python train.py --arch="repvgg" --model="multi-label image tagger" --dataset="photos of plants, animals and fungi (iNaturalist)" --train_examples=77898 --image_size=32 --crop_scale_min=1 --horizontal_flip=true --cutout=0.4 --norm="batchnorm" --activation="relu" --depths=[4, 9, 4] --kernel_size=3 --stem="deep" --widths=[64, 96, 144] --num_labels=75 --init="torch_default" --optimizer="muon" --muon_scale="original" --lr=0.012 --momentum=0.95 --nesterov=true --orthogonalizer="newton_schulz_5" --adamw_lr_other_params=0.0019 --grad_clip=1.0 --cautious_weight_decay=true --ema_decay=0.99 --steps=22800 --batch_size=512 --epochs=149.9 --lr_schedule="constant" --warmup_steps=2280 --weight_decay=0.004 --adamw_weight_decay_other_params=0
Rows from block 12, named by matrix and row number. Each number is 500 + 40 x the weight over its row's rms, rounded and kept within 0 to 999. All counts start at 0. Numbers have three digits each. After the name is the row's rms in percent of the matrix's.
# c3: 3x3 conv (model.blocks.12.c3.weight, 96x96x3x3), inputs 50-54, a 3x3 kernel for each
c3.0 099:520517514476511518539519500447468484540491441475500504497522548468508526537512432443484461483503479535524475437540547522501542509511505
c3.1 100:433428515403464466522552539463470479481532494510519434438476464514510523506525536462483482504486449498565507581598496505534488469453476
c3.2 100:557598505527560521477496471460483456547529543564544464551566591546546457482497549508513564476509502463476478518531441552607482524549434
c3.3 101:537504514536531611507432472576557470442477545495481486557521449510518509549547499442460487454477480469495553511547426534529458536519437
c3.4 101:499561546529559526504502532475511453496464469421528539488460553507530520515505536522439488471481468480506520518521551517445480506457460
c3.5 099:519545489512501533551600471494489541527474506530481482414417473483495433517512511522497454465470496499487592490486500592532478540579463
c3.6 102:506435491469422501484511536501543488511490533455397459461495542510511519462526510469488429502504484490423460498532450573545515483461466
c3.7 100:428435537461512534542503505565493517557537455555490431560538525589503472476502539430460498509468478476560516458565466491428453534532530
c3.8 101:532501592522460546512481544498450516491450498493567460590511520570554530503486513465498506570472530467500463547551482524489483460430457
c3.9 099:540531521504511468494511452486528547511463466482509485516488491476546472495485524493522496515482430518479468486471483513464436441470405
c3.10 101:491501496495499520434539518457452501486477611531555530462571544522533524438400497510463544503474501445490500412428453404473432423484390
c3.11 102:450528538460441488544550505561464522474504501505440494483446509558431411503584548443464454482534526466467499514538524528471501482533434
c3.12 100:495535495530527597559604508467497544471415431520582501499506554508492544452468485482501424552524451524517529444443464469501472480423476
c3.13 101:523514517502514488499588512522440449501513495524457456590535510518500550503523514532542517513464514546513468548539537488514521500504452
c3.14 100:491453478435498474515478488492473495524506475586476492617540608537565543552552575558546548470495529480508549503514496513529487514548541
c3.15 101:521513541478512511468562434451427457491503542514556415507532547520525497538494521500509473487503504454540501551468511518459443512526503
c3.16 100:538543510547485515586515552541522556531485484559473476427464417497495458488467491515514519546530511504508493514474512493456520556583598
c3.17 099:515520516502546488405441450544570490516488471557538546449434461534487555468479464456508512483491500543501620546493480486450480469454436
c3.18 097:538507458477433455472484460538524506553487466489463505456441504464493530432475480463472469599475465467499498438459467506484479504437474
c3.19 100:580511496454487503537555536480494516525532512549512491499488476552489482577518475465560573546505557510477470495530585492553466507496526
c3.20 100:507492526554545525466512490535582518502506528480448533490463482483513509473480543526499480527500450571546557509548499577530462540512468
c3.21 100:439472454475479538528552431519460415514491495512547519479483540499505522503554544501535456541503479500483482495524541433449511474460559
c3.22 100:449406472510489510540604538562456455525567489586508612453482488544532517559546521533499537472499474478424470528496467453487458448543511
c3.23 099:490506451523504498510495464522502429532499531518475451432525467509532505487502427526476537500464537493496467540522528585573517587515512
c3.24 100:522498426492523516535498589416487414490528516490482501471460451455481531458486550498469547487479506510519470490498420480454492439474538
c3.25 102:523411508546504464519547498540569476491444522499438490477403548424497514565507533487503467551537542521509528568543501593517467542510522
c3.26 099:447459498467446485497532527541501493548519524501455505470468508493481514478482512471492516510542506471516474538529514492513468501496507
c3.27 100:457437463418445530511550530482493498481502594524515508500458434505472468430458448525494478504463465536497535558528488489527517437435530
c3.28 102:512506489516510501513505551523512509534466555492527462476484509470499522505522559505497523523461504540492523472491452547523525537462442
c3.29 102:498453459457428428594529555531532508530530408503535552494538463472542551509465517498480503447458431477447474482455426495542466512556459
c3.30 098:561507544499505454518527443522462473407467416496599502427471431488502542503488528495462465552514513471488519475466447474505452473470452
c3.31 102:567461555499514483594561524591506574499468507537463537542501565503491489482494485557515457488508496472503440549577605566488477577474497
c3.32 100:457532519518519516461405442566553529504513489483536545444503494551546564435495461526502457522511484503450492458481499457541489440430489
c3.33 098:489505441490419451481456399444506542537490593519535525451517502444502547458494502543489531552463495547529563454470414444463561507538539
c3.34 100:453553571503563452554623480491476518545487602449396501498518549484524483500536492521557547505503535507498552529521558550523527478438460
c3.35 100:525500481500497507466483465585540639513465507511439420485483514468504475456422466518484530492527520491472517525475474521487522522592596
c3.36 098:505475486474475452444414451460472424500502483538543554557539522531504501428493515460486433504471427456477476549540606538506497486456540
c3.37 099:509528512464497447501461490516473445573494500527482497506444474548470469518549594497548477485510461456469471480460502487466481558484526
c3.38 100:454463501578500530506494507527468496536550466439474523524566479512492449467476454529489530510523473486459493493541595458537477540454473
c3.39 101:531471436447473426539489450452483416473514514538512523455494538456468481503478466501508445492492474536471446445505497445486439420545522
c3.40 100:497530528515528516478517524432516519543477533473425472512538547592560533552513530439473474487478499487505571441462536537523576520539546
c3.41 103:557557611542514466502548511535530514515508521602487539474535515511491538470497524514552538519513530538499529532506551481465526425550474
c3.42 100:484512500473559520550524531501430529442494485531475463532561505470477471500488543503489486510490568510484462632505596414543464496503461
c3.43 099:488511539550506516525542509587549496527536534516527486531547508445490461545506514521558423473469504485534468420423444477463520486505461
c3.44 101:506487451395493509617508526420439467487505555478467502525524447450455390559511459443433482461464455502530526524533522557487463481474462
c3.45 099:529506491443451533488544494534479596538549577552508475492474429465526488490519475525495525488492465493514465508476530432470474590510503
c3.46 100:604498456524457446432413470506473456516490524489535484548544545523507515502502490446486486505472519490471436593455458529541568540494467
c3.47 102:456539515513557498484544510576542511568513520540514459477490499500495464513526477431497468502505519512578530465414480511491581463530549
c3.48 098:515480532484531521456549569474417487443474553527556551459447460471485467566559545525496531510501467546570481503537546471459557510461499
c3.49 103:468583512533539588534476484422467484552517527593555536493504487570514474510483445527578581469507508460454475560521499482478463526502490
c3.50 097:493482556459494549490484542459516529494517517483521576527520561449476427530526488477521575508502531610517523514534540507480448440456484
c3.51 099:544559511631492479506482413484504464531518504459458509510498546491500520515483520444516475442543478455505472492497502516502455441373403
c3.52 102:544539483523508480551569542496497470474478500463504503489500538513524499492486537505513491516471493462475514500528494539507464621560501
c3.53 103:499509533476527502486488542527490526509524514537528556520561514599565562545589596514507522450549484553484558439468487492462515481501466
c3.54 102:441565528493493521520535502580467510565483535464515503450448453504485510515487506458496464485464513498535520454507553470544506389495604
c3.55 098:449473459385466547444516528538476469511530551547437475517532512499490490470503510522402510526541439518491474479499512493452552447484487
c3.56 097:554504437455558556386466444545481493459475517446490579514548478449525516465486490492413488524491523471535533500453529502483491520539513
c3.57 098:554446516435476472433492502454448501477455502531521493402441521492561508487489484477478512501488530529499499544490547492468494472472457
c3.58 100:589485495526494500545517480522504490472536460486505534510497431475473490531487500522509508515502520522484511476483465551514563508498460
c3.59 102:463500492475515507571595505545473477465501552421478523552514429472488543486500503481476462442525483477518489545535508455491429513468504
c3.60 098:496510457502498484430493511528516500498465490436481465565532505402476505483479479500470460497459510532538466487531504588493531491456479
c3.61 099:493526521519538440475507426450479448503492564502555569479541493551543524478480516465502480534537504516478524537394430553548537494502478
c3.62 099:500448459614459430585529575459531489516512515503475444505470534495517474486433485465502478466509543547463474552518479550519490523505528
c3.63 097:657529575578531497513469452505512534493493462566487514459519491523503505410501500472522525528489539496520548469450492440493501461487537
c3.64 100:587544577523509570459478494424491492542507470546597541480484493494514482497471523486501534481486507496572463439457486502524502497501493
c3.65 100:457449495547575501500470489483450431468467527486492465425545501519513541427434510535459501495444495482494539514465542483504459544520597
c3.66 101:517510461529469533505435498543473481497562527520514539536552449496526559535500497513482452482536497504475519496477465512491493455463476
c3.67 100:464503419527534510528574669497437442483492523492457398555537496484483477436500585509485523452487451512538438492559493474498516525491521
c3.68 100:571511520479443503465537579536525469470494477500578515473463477417452462510439486425479461470508523512484559522512532488478463523444455
c3.69 101:531501578468395470548446521564506549491519502482544470504516517506519462497487488562535477469463494522477478485488516522462513474480478
c3.70 100:539501539533467514461466488478452568539537554545486505518481485518508487546561500495474454467481503515493529456477495457476467458495474
c3.71 101:483452416461535407517526534435498516475467550470499415539492510471471462494462516508542531517465511466467476507514498426468510492391545
c3.72 098:527495547523503589524628544523494534505511547522489481478462424546485466508510526507470504495550572519450546487498499510465476566487498
c3.73 100:455487487445438489504424439515518557483516552511422534488460469516468479453515480510503523474504478535528517514529516487478493533521481
c3.74 100:564547466560553481409501527559456469513469568537504549490434517501480523555576563496520508482503538512499499528425427560467495510432458
c3.75 102:547447501534506466531478552475494502515512481491517463420460447479550561491461489496456464515543492525488412595573541472477559399368423
c3.76 099:538531494514485591467455443441538528504462446483461436449455474526488538503491521503540480445469452553458525528514472467456550517482556
c3.77 100:492632486533499563568477490506495567524513581552525545482505478515480460531535509479526463497491511444500427519442438418388503524457441
c3.78 101:509457447468458557479515576554532493497534529533588522561509494528512487519447478503503525519504503499492596479481472499541573467549522
c3.79 099:485497542511495476526482461494518571450462469521466462511561500495519460498494404477509485490477470549487560527527476587501476533417451
c3.80 097:519450438498492524384517449498494606463578525474524509476484492477497483492442436536489542521544544476503457515482526489518557542503569
c3.81 100:544521437602548451547566482517443516504510518459484450509495528542517503514555525485487480456460455490433485481439488488516463475440456
c3.82 098:497433495525447484504530471432515448479512491570521471533504514485475482485524445521483455455551407457436438529532594470460519416496388
c3.83 100:485462532518505557470508529552601508532490550521518468484407473611510506561525544526466515478523526542565522504501487509451491558444516
c3.84 099:449488507503458442554561497468476510531523517510441464505527438464450480439522552522476506492466531573465543478517476476516463524485448
c3.85 102:459535441500459419497372485575503496551514534547562513549535472528490552544475498505501530516550486497550493555497525555524535546499483
c3.86 099:472478492546495488455492464487488459558540563530539446454485446526508536551523507491499491484482490529504532517431436501562435452478452
c3.87 100:439510479530459450528486538494482509417468499451527448560574574559479467545456454491526539445450534473496524470473502520492429460483489
c3.88 102:476532520451456413478484503492500518504466488455429448469485468530542499536539529495511502475481507463504452498500551516515514543471519
c3.89 098:504517530509525528476548591457481559516478504522456525514521553473454515498502484482472481495482495489499506527522539544510554481448481
c3.90 103:492470484548498530456481518536543491486507465511528472450476514523499493512517471493533548463490519564494456588512507532496471496471497
c3.91 099:532531516498516586530561522549558537516501527459407548436455558422477516464516546549513481510454448571480512573521496551483438503475475
c3.92 099:533504483475537499562451454483587448455521499491468583495507534498480500524490454484517460461473506440540587555541506414485413482464417
c3.93 102:557499444522507488567601539511480519510481533431416488553498562541507489508495434451529504458461475502398458493499475605563507535477460
c3.94 098:502592497521512502477538568513516512421454464474489435581485523512477503503536462525504496503539513512495468402440488470519447526493450
c3.95 104:473550515481506499438484531451511475493504503536606528542452431506505464489526515451470543507503477499519476501486537465546495523511461