config = dict(
    arch='repvgg',
    model='multi-label image tagger',
    dataset='photos of plants, animals and fungi (iNaturalist)',
    train_examples=77898,
    image_size=32,
    crop_scale_min=1,
    horizontal_flip=True,
    cutout=0.4,
    norm='batchnorm',
    activation='relu',
    depths=[4, 9, 4],
    kernel_size=3,
    stem='deep',
    widths=[64, 96, 144],
    num_labels=75,
    init='torch_default',
    optimizer='muon',
    muon_scale='original',
    lr=0.012,
    momentum=0.95,
    nesterov=True,
    orthogonalizer='newton_schulz_5',
    adamw_lr_other_params=0.0019,
    grad_clip=1.0,
    cautious_weight_decay=True,
    ema_decay=0.99,
    steps=22800,
    batch_size=512,
    epochs=149.9,
    lr_schedule='constant',
    warmup_steps=2280,
    weight_decay=0.004,
    adamw_weight_decay_other_params=0,
)
Rows from block 7 of a small multi-label image tagger, named by matrix and row number. Rows with one number belong to one channel. Each number is 128 + 24 x the weight over its row's rms, rounded and kept within 0 to 255. All counts start at 0. Numbers have three digits each. After the name is the row's rms in percent of the matrix's.
After each channel's rows are labels from the 100 images, of 14848, where the channel reaches its highest value: "colour at peak" is the nearest of a few named colours to the mean colour under the peak. Only what is clearly more common there than usual is listed. The data: photos of plants, animals and fungi (iNaturalist).
# c3: 3x3 conv (model.blocks.7.c3.weight, 96x96x3x3, each kernel summed), inputs 0-95
# c1: pointwise conv (model.blocks.7.c1.weight, 96x96x1x1), inputs 0-95

c3.16 100:096134127119138115127089118116151087148110113130087124145163172147127076147125150112096149125124119133134158168139127141142164103129116084138110132138173111165156133146107100114151086117166116143146154122130098115150136131131088111122136104147093170143126157133041153146110115094143130119
c1.16 098:101137096132143132139101100064128081144085101104108147121143208141142085113129133152091130160115123111137142151124109128138173091110105104105096129170155122154133074110142145118159131153129105121106146132134103124120086153142123120149114105136128108121129131106076143116102117110127098140
colour at peak: yellow

c3.92 102:099095065152144095085135081128096119101137101137112137107108146137105129110113088139134180132098160120122174146091097129106100131089093129151135102140147117127156095115152140115123092155090104108127143132107109137113124086123137145123118129122104127130106102114117108144124085111091093081
c1.92 105:102107098122146092120133135120069076132164108106077127090117113111151147115155118150153149110118146109110134175111118161110081128103106137141175126121127103169122123118142136120151157155133145112089125133120135137100121110195104169134099134133085151131131130097100113153148109118110119091
colour at peak: brown

c3.14 094:124111145128175126124113083109136127120146103170137126142112112112109122132120111159143107139135140140129173084086104135166175102164142173149106122098117133186110096120177118114088120141140137124146132141072115122095139132101153142124079125085116155113139112136148112105142164155150103105
c1.14 093:124096115064117125115101073141154120095096129129122111088100092085172133136129118155167087119135150128121135093124080155187120117138111142128121116139148160147083137163148107123129132153109141135120125131119114122123123128112136186108122122114147128123162084140146133116179163136119141096
colour at peak: brown; black

c3.67 118:156134148106140097169103101166164097126114088113128121095147133135094154111108159096119087121126107160128113159129137122132142157185122118112127117157162133117130144102108111114095103117149139099153141085107094139191148101154128086143123121164171139110160155123155152126139106099130150142
c1.67 093:189105135095151126150131118123168091174126099139106150100125118136092142082081157111114107111115091189131114118156149121132144153146122101116125120119143121141148157125106118154138146141119151112160121108118068144174137109152121094146141133124138140124195132115150163131142130097156145138
colour at peak: pink

c3.88 086:108145153123114149118126135105101131132127088163093121107122157108120090128154121154118136073096167135139157110127125139151131093126122113134152100116141137111100111123135111138173140107098111160105097121145121127141157163157128149055102098155160137161104092097117062159142113131154099119
c1.88 097:121118108092120145110111121123100091118138142166103153203151132109152157132082114115126128128114150156172143103108142163112137128150130137108133083153159134123135169137125093156162131156122115132085182173157133129172132105154146111100111109105161137153110121158086152130147143135120139136
colour at peak: pink

c3.33 113:165060125141189146080128111120099090115104127105132112109134109087151090118128124116142121104140136154138147157159141157140096111145159118101134102155114090126160100118099143107129136142091106128128111100128107109142087119125121145135154135133121117125169111132185113104147107163109073118
c1.33 099:116104140110190133071113127121104100166111178127106175108140166117141092129112101102134148119141139145098135144182131124145091101119158137119166121155117129117147128179118154122114116125098147145141091115120101097117109120116103138137179132172157143125132133107153121129134132191138148118
colour at peak: pink

c3.12 103:079201152143114141141126153154176133096144144123145127145106123152183113125101113145155159109107153117134131120121144113146097109093086095136131094142127130134112117146117108123134140118142155180116136138123132139105122092096098175130125108070094153157130141115089134140098104154099110107
c1.12 100:131177140151153129131153133145133124125127118109176114188122170152145075104132091133194127103135115125102142105114150084103161151121112057093128091144130139127112138147130122122095137116104170142127104132121103121120117120144119146152091096093091165150127148118096125151127123129120118139
colour at peak: yellow

c3.71 108:056125110116074170104115102121094120141101107105100090098121129126121117156128087117109092081116154165135126127114133134123121077136128120126133126131118137135056159115129113093107122130136151154153167109124127100114142157143108110130098143177116119117123100104142088100117131098142125098
c1.71 095:074122122134118139102074107093106140120081103090096149097110150125124093122161077150115095117101131186150112133121124120145153125110136115125140131132107154153075182128173159138086134122128136113137170108137114162129143144119113135158145137146116102118145112098094144122118123114152166129
colour at peak: white; pink

c3.7 103:118128104100121102153143158087127098150068081137144127094114083112128125096143152107150090123147139128129104116113117125140143163140145134128115112103126105069129128118077127095135103118123120155149149130154162170097114183122099120136153124115127131157178129111109114137064097121120131117
c1.7 102:141099126114136133115129150088079108155111103156115140131105113082124138094177133130138112134176126144139120168107107108099153117141174135128110140099187129087119120109125164121153117126139113149090142114131143156146117155114143086113154125121088160173188123163132094135137115145146115154
colour at peak: grey

c3.54 091:107152147121104149154137131166123117091146121050121118137135131135145125130138156138138147099119084131103129147132135119168129111158103118105134141139179149122114115125178135111155131093150110107150122124094155120148134101141140112118118080148151126138113159075081119137130111162175088068
c1.54 102:120159131102055114098125108138144121128134136120126098187134094111142147140114138134155130164067151116159116151118111149182141097146140141124094123152137133126159168110157148145141143135133133145156123107113177104159184142112128130115141130167148164113121102152119143102101104096131128093
colour at peak: white

c3.58 109:113176105098155138081155149150162133115114110118125121100126126151175115146134200137132122134158173130164113084145140138151119086126179110110132119121070090119118083107151126110114089131122132133111124150123069124158118149160107125145128117144126112119110148148129141128135094114153143104
c1.58 099:095149104114146137100152138107122113116134119094138104086122117111139131143153151159116143128150130136154106083149108119143098100142147102133126132112109107123093100090117119135104111122178112125091121161160057120114133175140079082121130107148114134133113180112100124137091088138181125116
colour at peak: brown