From a checkpoint of a small multi-label image tagger: 22800 steps.
Rows from block 6 of a small multi-label image tagger, named by matrix and row number. Rows with one number belong to one channel. Each number is 128 + 32 x the weight over its row's rms, rounded and kept within 0 to 255. All counts start at 0. After the name is the row's rms in percent of the matrix's.
Before each channel's rows are labels from the 100 images, of 14848, where the channel reaches its highest value: "strongest on" is what is common among them; "colour at peak" is the nearest of a few named colours to the mean colour under the peak. Only what is clearly more common there than usual is listed. The data: photos of plants, animals and fungi (iNaturalist).
# c3: 3x3 conv (model.blocks.6.c3.weight, 96x96x3x3, each kernel summed), inputs 0-95
# c1: pointwise conv (model.blocks.6.c1.weight, 96x96x1x1), inputs 0-95

strongest on: class Insecta; phylum Arthropoda
colour at peak: brown
c3.87 112 [121 116 115 120  95 177 121 133  98 159 128 106 149  90  87 186 101 140 139  89 108 132 124  83 155 155 134 183 150 105 102 180 107 162 146  78 131 103 124 158  80 119 116 104 101  99  61 135  74 204  83 110 176 112 119 119 115 155 173  78 187 121 119 114 139 135 126  97 114  93  90 135  57 102 147 221 158 166  79 138 145 128 113 157 127  88 147 117 166 150 126 182 103 138 111 119]
c1.87 093 [141 135 123 125 126 142 143 145 106 160 110 148 197 141 115 154 122 146 117 104  78 123  98 108 182 187 110 155 169 122  68 217 110 197 175 102 159 145 158 178 112 108 149 135 119 140 104 139 150 154 140 117 152  65  90 142 136 167 112 109 160 137  89 146 152 135 112 154  83 135  99 166 114 141  87 129 169 170  57 152 179 201 164 136 118  98 189 167 145 110 127 149 167 125 134 161]

strongest on: class Aves; order Passeriformes
colour at peak: white
c3.54 100 [149 135 146 101 166 133 118 128 140 111  69 119 107 110 149 144 109 112  96 109  86 168 127 151 115 117  85 141 149 188 121 168 124 105 204  54 121 158 137 127  83 117 151 147  90 132 131 160 163  97 132 145 139 103  28 132  93 131 141 165 137 129  69  83 167 116  90 110 103 171 148 160 127  83  72 140 136 141  86  81 173 132 131  69 130 167  75 103 138  46 103 120 115 121 110 155]
c1.54 097 [117 178 149  99 120  95 162 139 144  86 131 119 158  97  72 124 112  85 105 146 115 161 119 128  99  67  84 110 123 178 135  77 122 115 189 106 104 130 114 125 130 114 131 125 109 129 160 140  92 162 117 110 173  57  91 168  94 186 100 232 101 162  98  65 108 149 134 132 119 186 140 161 175 112 105 138  88 155 120 137 189  88 130 144 121 123  79 168 163 116  98  93 127 141 147  94]

strongest on: class Aves; phylum Chordata; order Passeriformes
colour at peak: grey
c3.7 098 [145 117  68 202 120  81 129  75 147 144 150 148 111  86 108  95  83  96 114 152 144  89  65 154 173 127 167 170 153 107 117 127 138 116 180  75 117 142 161 128 188 125 114 136 145 151 150 147  73 118 109 143 138 173 117 153  95 159 110 108 126 217  98 123 139  90 181 122 101 180 100 110 114  94 122  73 173 133 106  99 141 126 127 173 138 165 109 113 138 117 112 149 110 174  68  73]
c1.7 102 [129 110 126  86  89  93 118 112 170 131  98 110 121 176 126 163 102  72 132 155 183  84  67 143 169 103 146 148 156 100  90 116 123 104 120  88 132 106 101 177 171 140 127 180 154 131 150 191 164  97 115 176 143 110 138 176 101 123  84 102 112 212  73 110 146 101 130 105 123 186  68  90 119 169 107 122 146 110 137  94 148 108 149 172 142 146 196 132 129 132 180 116  90 158  87 134]

strongest on: phylum Arthropoda; class Insecta
colour at peak: brown
c3.68 120 [103 172  97  31 102 109 138 164 111 173  66 142 119 168  99 111 133 150 122 150 134 149 102  34 100  93 132 119 101 136 113 154 173 141 113 138 109 107 132  77 163 127  44 116 118 148 129 129 130  81 124 157  75  94  94 164 160  90  73 112 118  89 148 121 126 107 103 114 106 117 165 117 153  99 199  87 103 186  82 103 144 140 129 159 134  75 123 109 142 137 114 133 173 150 110 106]
c1.68 096 [106 153 151 125  62  89 156 122 140 139  75 136 138 173  82 101 114 178 114 169 126 122  67  59 160 141 165 119 144 127  84 105 158 153 133 112 110  60 126  85 137 101  83 135 113 156 114 139 101  81 146 103  95  82  95  98 124 141  80  81 126  95 131 113 124  78  85  85 127  98 115 108 154  94 195  80 110 147  64 100 165 143 121 162 183  81 100 142 146 108 118 158 154  98 143  94]

strongest on: order Lepidoptera
colour at peak: brown
c3.31 092 [ 99 102  92 100 152 127 151 131 158  87 156 154 105 108 139 120  73 111 159 190 115 112 111  88 157 112 104 111  97 149 151 141 192 123 175 187 134 147 138 125 124 151  75  87 182 137 148 136  77 115 129 118 117 105  46 145 125 113 107 135 131 190  89 122  92 157 164 128 141 194  84  94 163 171 138 152 144  47 115 141 145 127 116 140  68 129 111  79 124 148 189 128  79 132  86 163]
c1.31 098 [107 109  98  68 107  94 141 130 149  90 122 173  66 142 139 142  95 145  99 160 106 131 134  96 122 124 101 153 139 134 152 134 198 127 196 145 128 165 136 116 146 161  70  86 117 169 120  80  74  92 126 101 138  96 142 138 117 121 112  90 107 142 130 181 130 147 136  96  69 175 105  76 180  79 143 178 148 136 100 142 161 128 211 129 106 153 169 131 108  74 183  92  93 114  81 150]

strongest on: phylum Arthropoda; class Insecta
colour at peak: brown
c3.86 097 [140 134  72  87 156 134 166  98 109 139 121  92 118 132 101 134 122 123  91 164 165  92 161 102 106 197 109 137 150 149 133  97 133 138 120 102 140 166 136 147 116 154  56  84 115  87 167 131 114  71  63 148 125  94  37  96 122 135  66  89 170 133 178 101  97 160 166 119  86 158 143  75 170 125 160 158  98 114 135 157 143 139 152 130  68 107 141 173  92 144  55 149 111 137 131 135]
c1.86 105 [148 143  75 116 159 146 169  88 153 120  82 132 115 127 106 129  75 158 154 142 137  80 124 128 116 166 125  88 131 128 102 136 154 166  92 122 162 128  68 158 133 102  53 121 150  90 148 122 131 101  98 120 105  76 113 119 195 116  77 109 184 144 204  90 134 153 182 122  95 163 130  61 160 125 147 149  86 131 136 175 151  98 187 133  89  75 111 151  92 121 112 139  52 122 147 119]

strongest on: class Aves; phylum Chordata
colour at peak: grey
c3.64 082 [115  87 129  99 179 182 149  99 138  89  92 103 111 100 147  73 137 147 135 152 142 115 108 150 142 109 118 117 149 160 118 145 145 158  66  72  99 108  79  77  72  92 145 131 128  77 159 105 186 160  74 162 132  71 141 134  76 125 179 109  60  86  60  98  85 158 148 133  88 108 137 132 116 118  89 127 113 169 131 132 140 119  87 102  55 149 121 116 101 114  94 158 104  95 122 160]
c1.64 103 [166  99 138 112 121 142 187  80 117 132 116 128 151 143 107 171 163 120 160 100 143 186 130  95 148 148 133 115 121 168 148 114 176 152  71  93 116 158  80 110  66  52 140  95  77  73 130  66 139 133  83 125 139 109  85 166 135  97 130 134 129 152  72 130 195 133  99 164 195 149 109 137 130 114 105  72 119  89 156 130  77 129 116 148 102 104 116 110 125  65  70 166 101 111 111 140]

strongest on: phylum Arthropoda; class Insecta
colour at peak: brown
c3.37 100 [104 104 134 165 116 138  79 145 169  85 140 116 140 163 134  87 121 102 127 110 120 140 173 117 120 119 117 142 105 120 138 147  78 141 128 161 155  84 118 145 183 111 116  64 197 105 134 126 151 124 124 115  94 183 185 170 120 136 103 161 117 134  96 148  61 120 155 102  67 154  92 124 108 128  99  91 148  37 142 135  81  74  90 119  86  63 153 126 136  94  81  84 203 121 117 108]
c1.37 100 [111  77 100 149 150 157  55 133 179  77 143 154 141 160 196  71  79 117 127 133 141  97 167  75 137 113 121 162 101 124 122 127 131 138  82 107 122 109 166 115 171 121 135 104 129 116 123 159 188 124 133 101  93 196 152 150  97 141 150 147 169 112  67 169 175 127 120  83  88 148 103 114 128 110 112 150 119  94 158 122  55  91 155  99  70  87 110 123 128 139 113  69 167 172 111  94]

strongest on: phylum Arthropoda; class Insecta; order Coleoptera; family: Nymphalidae
colour at peak: brown
c3.13 095 [209 109 122 153 197 106 139  92  90  67 133 154 123 117 148 131 144 157 177 121 146 145 132 105 130 155 151 168 146  93 157 147 177 166  96 132 161  85 136 147  82 140 126 102 148  71 140 124  50 149 133 158  83 146 147 107 108 124 134 172  79 149  96 133 107 122 126 130  70 114 111 150  94 155  99 112 120 132 185 190 133  74 107 120 110 138 122 117  72 169  32 132 140  83 140 117]
c1.13 100 [147 173 101 198  96 170 132 112  70 116  76 183 125 125 148 143 126  93 127 128 112  91 123 131 116  91 160 132  88 131 110 149 102 121 109 100 181 154 176 117 116  90 117  58 132  39 118 166  88 158 139 103 101 173 166 107  56 140 116  78 108 129 146 120 156 165 102 120  88 151 127 121 117 109 100 151 146  86 156 130 141 105 126 160  86 137  98 121  32 124  80 143 126  85 115 154]

strongest on: order Lepidoptera
colour at peak: brown
c3.89 085 [114 175 116 124 136 109  73 123  99 175 124 122 109 187 147 126  83 117 105 149 135 161  90  89 128 151 179 117 154  92 156 119 174 115 144 155 131 125 121 144  38  89 128 101  83 154 162 123 112 122 111  78 152 151 131  39 169 110 133 113  96 131 172 183 131 135 187 100 106  87 141  89 162  68 118 109 174 143 142 115 177 103 133 140 135 130 125  78 107 187 115 161 181  88 137 170]
c1.89 100 [158  93  83 110 125 158 136 107 114 205 144  92 132 117 111 129 106 145 115 176 105 172 103 182 162 156 131 114  93  92 160 124 186  63 130 129 178 119 142  96 110  95 148 117  98  97 169 136  89 105 147  92 172 165  95 120 148  43 101  72 145 123  96 158 111 129 113  78  72 130 161 111 173 117 110  99 134 163  97  91 120 137 143 100 134  57  92 123 134 123 136  68 138  69  93 140]

strongest on: order Coleoptera
colour at peak: brown
c3.53 095 [103  93 102 166 123 155 151 123 182 191 127  93 143 164 130 144  85 124 152 139  87 123 117 191 121 126 116  99  92  97 127 132 149 153 159 122 171  83 184 152 123 120 107  87 161 155 115 110  43  71  96 129 100 121 121  77  85  67 150 141 117 109 132 167 158 106 130  94 150 115 164 162 117  91 193  65 128  71 149 158  95 119 127 162 164 171 127 132 199 120 113 113 154  96 116  98]
c1.53 103 [147 125 107 136  44 134 159 103 145 188 108 143 109 115 125 153  83  95 101 140  61 128 204 122 125 115 127 126 121  93 104 117 101 182 112 135  93  94 183  74 168  92 138 111 173 147 141 121  61 101 121 117 139 109  82 107  67  98 117 151 133 144 171 134 188 111 132 117 112 131 127 179 105 132 162 108 104 102 143 181 132 127  86 207 119 147 148 104 181 142 137  99 130  89 192 147]

strongest on: class Insecta; phylum Arthropoda; order Lepidoptera
colour at peak: brown
c3.24 105 [102  81 131 165  60 156 141  98 142 147 117 138 140 164 107 173  84 120  70  83 167 147 167 128 110 112  93 137  94 199 176 117 125  63 117 130 138 181 155 107  84 154 170 152  86  73 153 125 196 133  97 110  61 141  76 146 127 118 128 117 128 133 186  99 152 136 143 150 141 120 147 145 120 153 142 120 117 144 112 113  80  72 103  54 173 140 121 124  92 175 125 148 158 173 125 129]
c1.24 096 [ 85  89  96 137  93 111 164 111 148 136 116  96 118 144  77 169  60  90  76 143 165 111 175 106 104 161  99  92  98 202 152 114 127 111 115  94 127 152 153 132 134 108 139  76 108 120 101 162 137 237  99 123  75 106  99 158 157 124 119 106 118 136 153 115 115 118 116 105  88  98 125 142 126 138 149 181 129 145  90  85  94 112 122  82 139 129 120 190 149 193 122 173 182 153  83 159]

strongest on: phylum Arthropoda; class Insecta; order Lepidoptera
colour at peak: pink
c3.50 092 [169 108 146 101 114 101 123 119 129 120  68 101 111 114 103 112 169 159 125 190 127 185 192 143 178 109  93 158 117 177 100 101  61  77 136 130 112 112 143 120 115 113 146 107 148  69  84  61 124 130  51  95 118  91 140  98 189 119 127 136 151 167 120 162  98  87 137 129 218 170 147 171  92 142 142  90 111 122 100 140 105 102 169 171 120 109 144 153 132 107 123  93 115 112  89 122]
c1.50 106 [125  89 200  97 137  50  97  99 154 131 102 134 127 128  80 132 172 140 134 170 150 130 109 118 159 136 189 183 174 174 114  65 153 170 122 124 141 144 102 103 117  78 176 136 169  98 147  66 144 143  96  79  84 101 118  92 153 100 132 133 180 168 108 172 103 122 191 127 145 177 172 127  88 190 118 131 141 157 138  76  88 117 163 165 128 129 138 147  83 114 142 118 129 129 132 137]

strongest on: phylum Arthropoda; class Insecta; order Lepidoptera; family: Nymphalidae
colour at peak: brown
c3.80 104 [116 116 106  66 146  86 114 169 106 110 163 157 107 185 185 121 139 120 113  70 124 145 131 128 106 146 140  87 121  73 120 118 131 130 100  79  71 170 198 116 130 123 105 125 138 183  87 208 205 131 139  71 120 123 124 107 128 122 117 140 175 122 169 118  97 200 140 156  79 148 115 111  94 131  93 163 129 102 167 113 102  79 194 130 122 137 149 149 141 139 172 107 144  77 130 111]
c1.80 100 [113 126 123 104 150 117 104 224 115 116 181 113  92 163 157 129 119 103 129  81 110 154  90 100 107 177 115  90 136  97  99 177 134  97 130 147 111 158 147 138 119 129  70 149 121 140  89 163 180 121 100  96 127 136 190  53 102  79  98 149 140 112 140 158 128 181 177 120 126 177 101  86 168  93 122 133 115  89 114 119  98  79 148 166 106 136  79  93 177 111 185  89 125 108 183 106]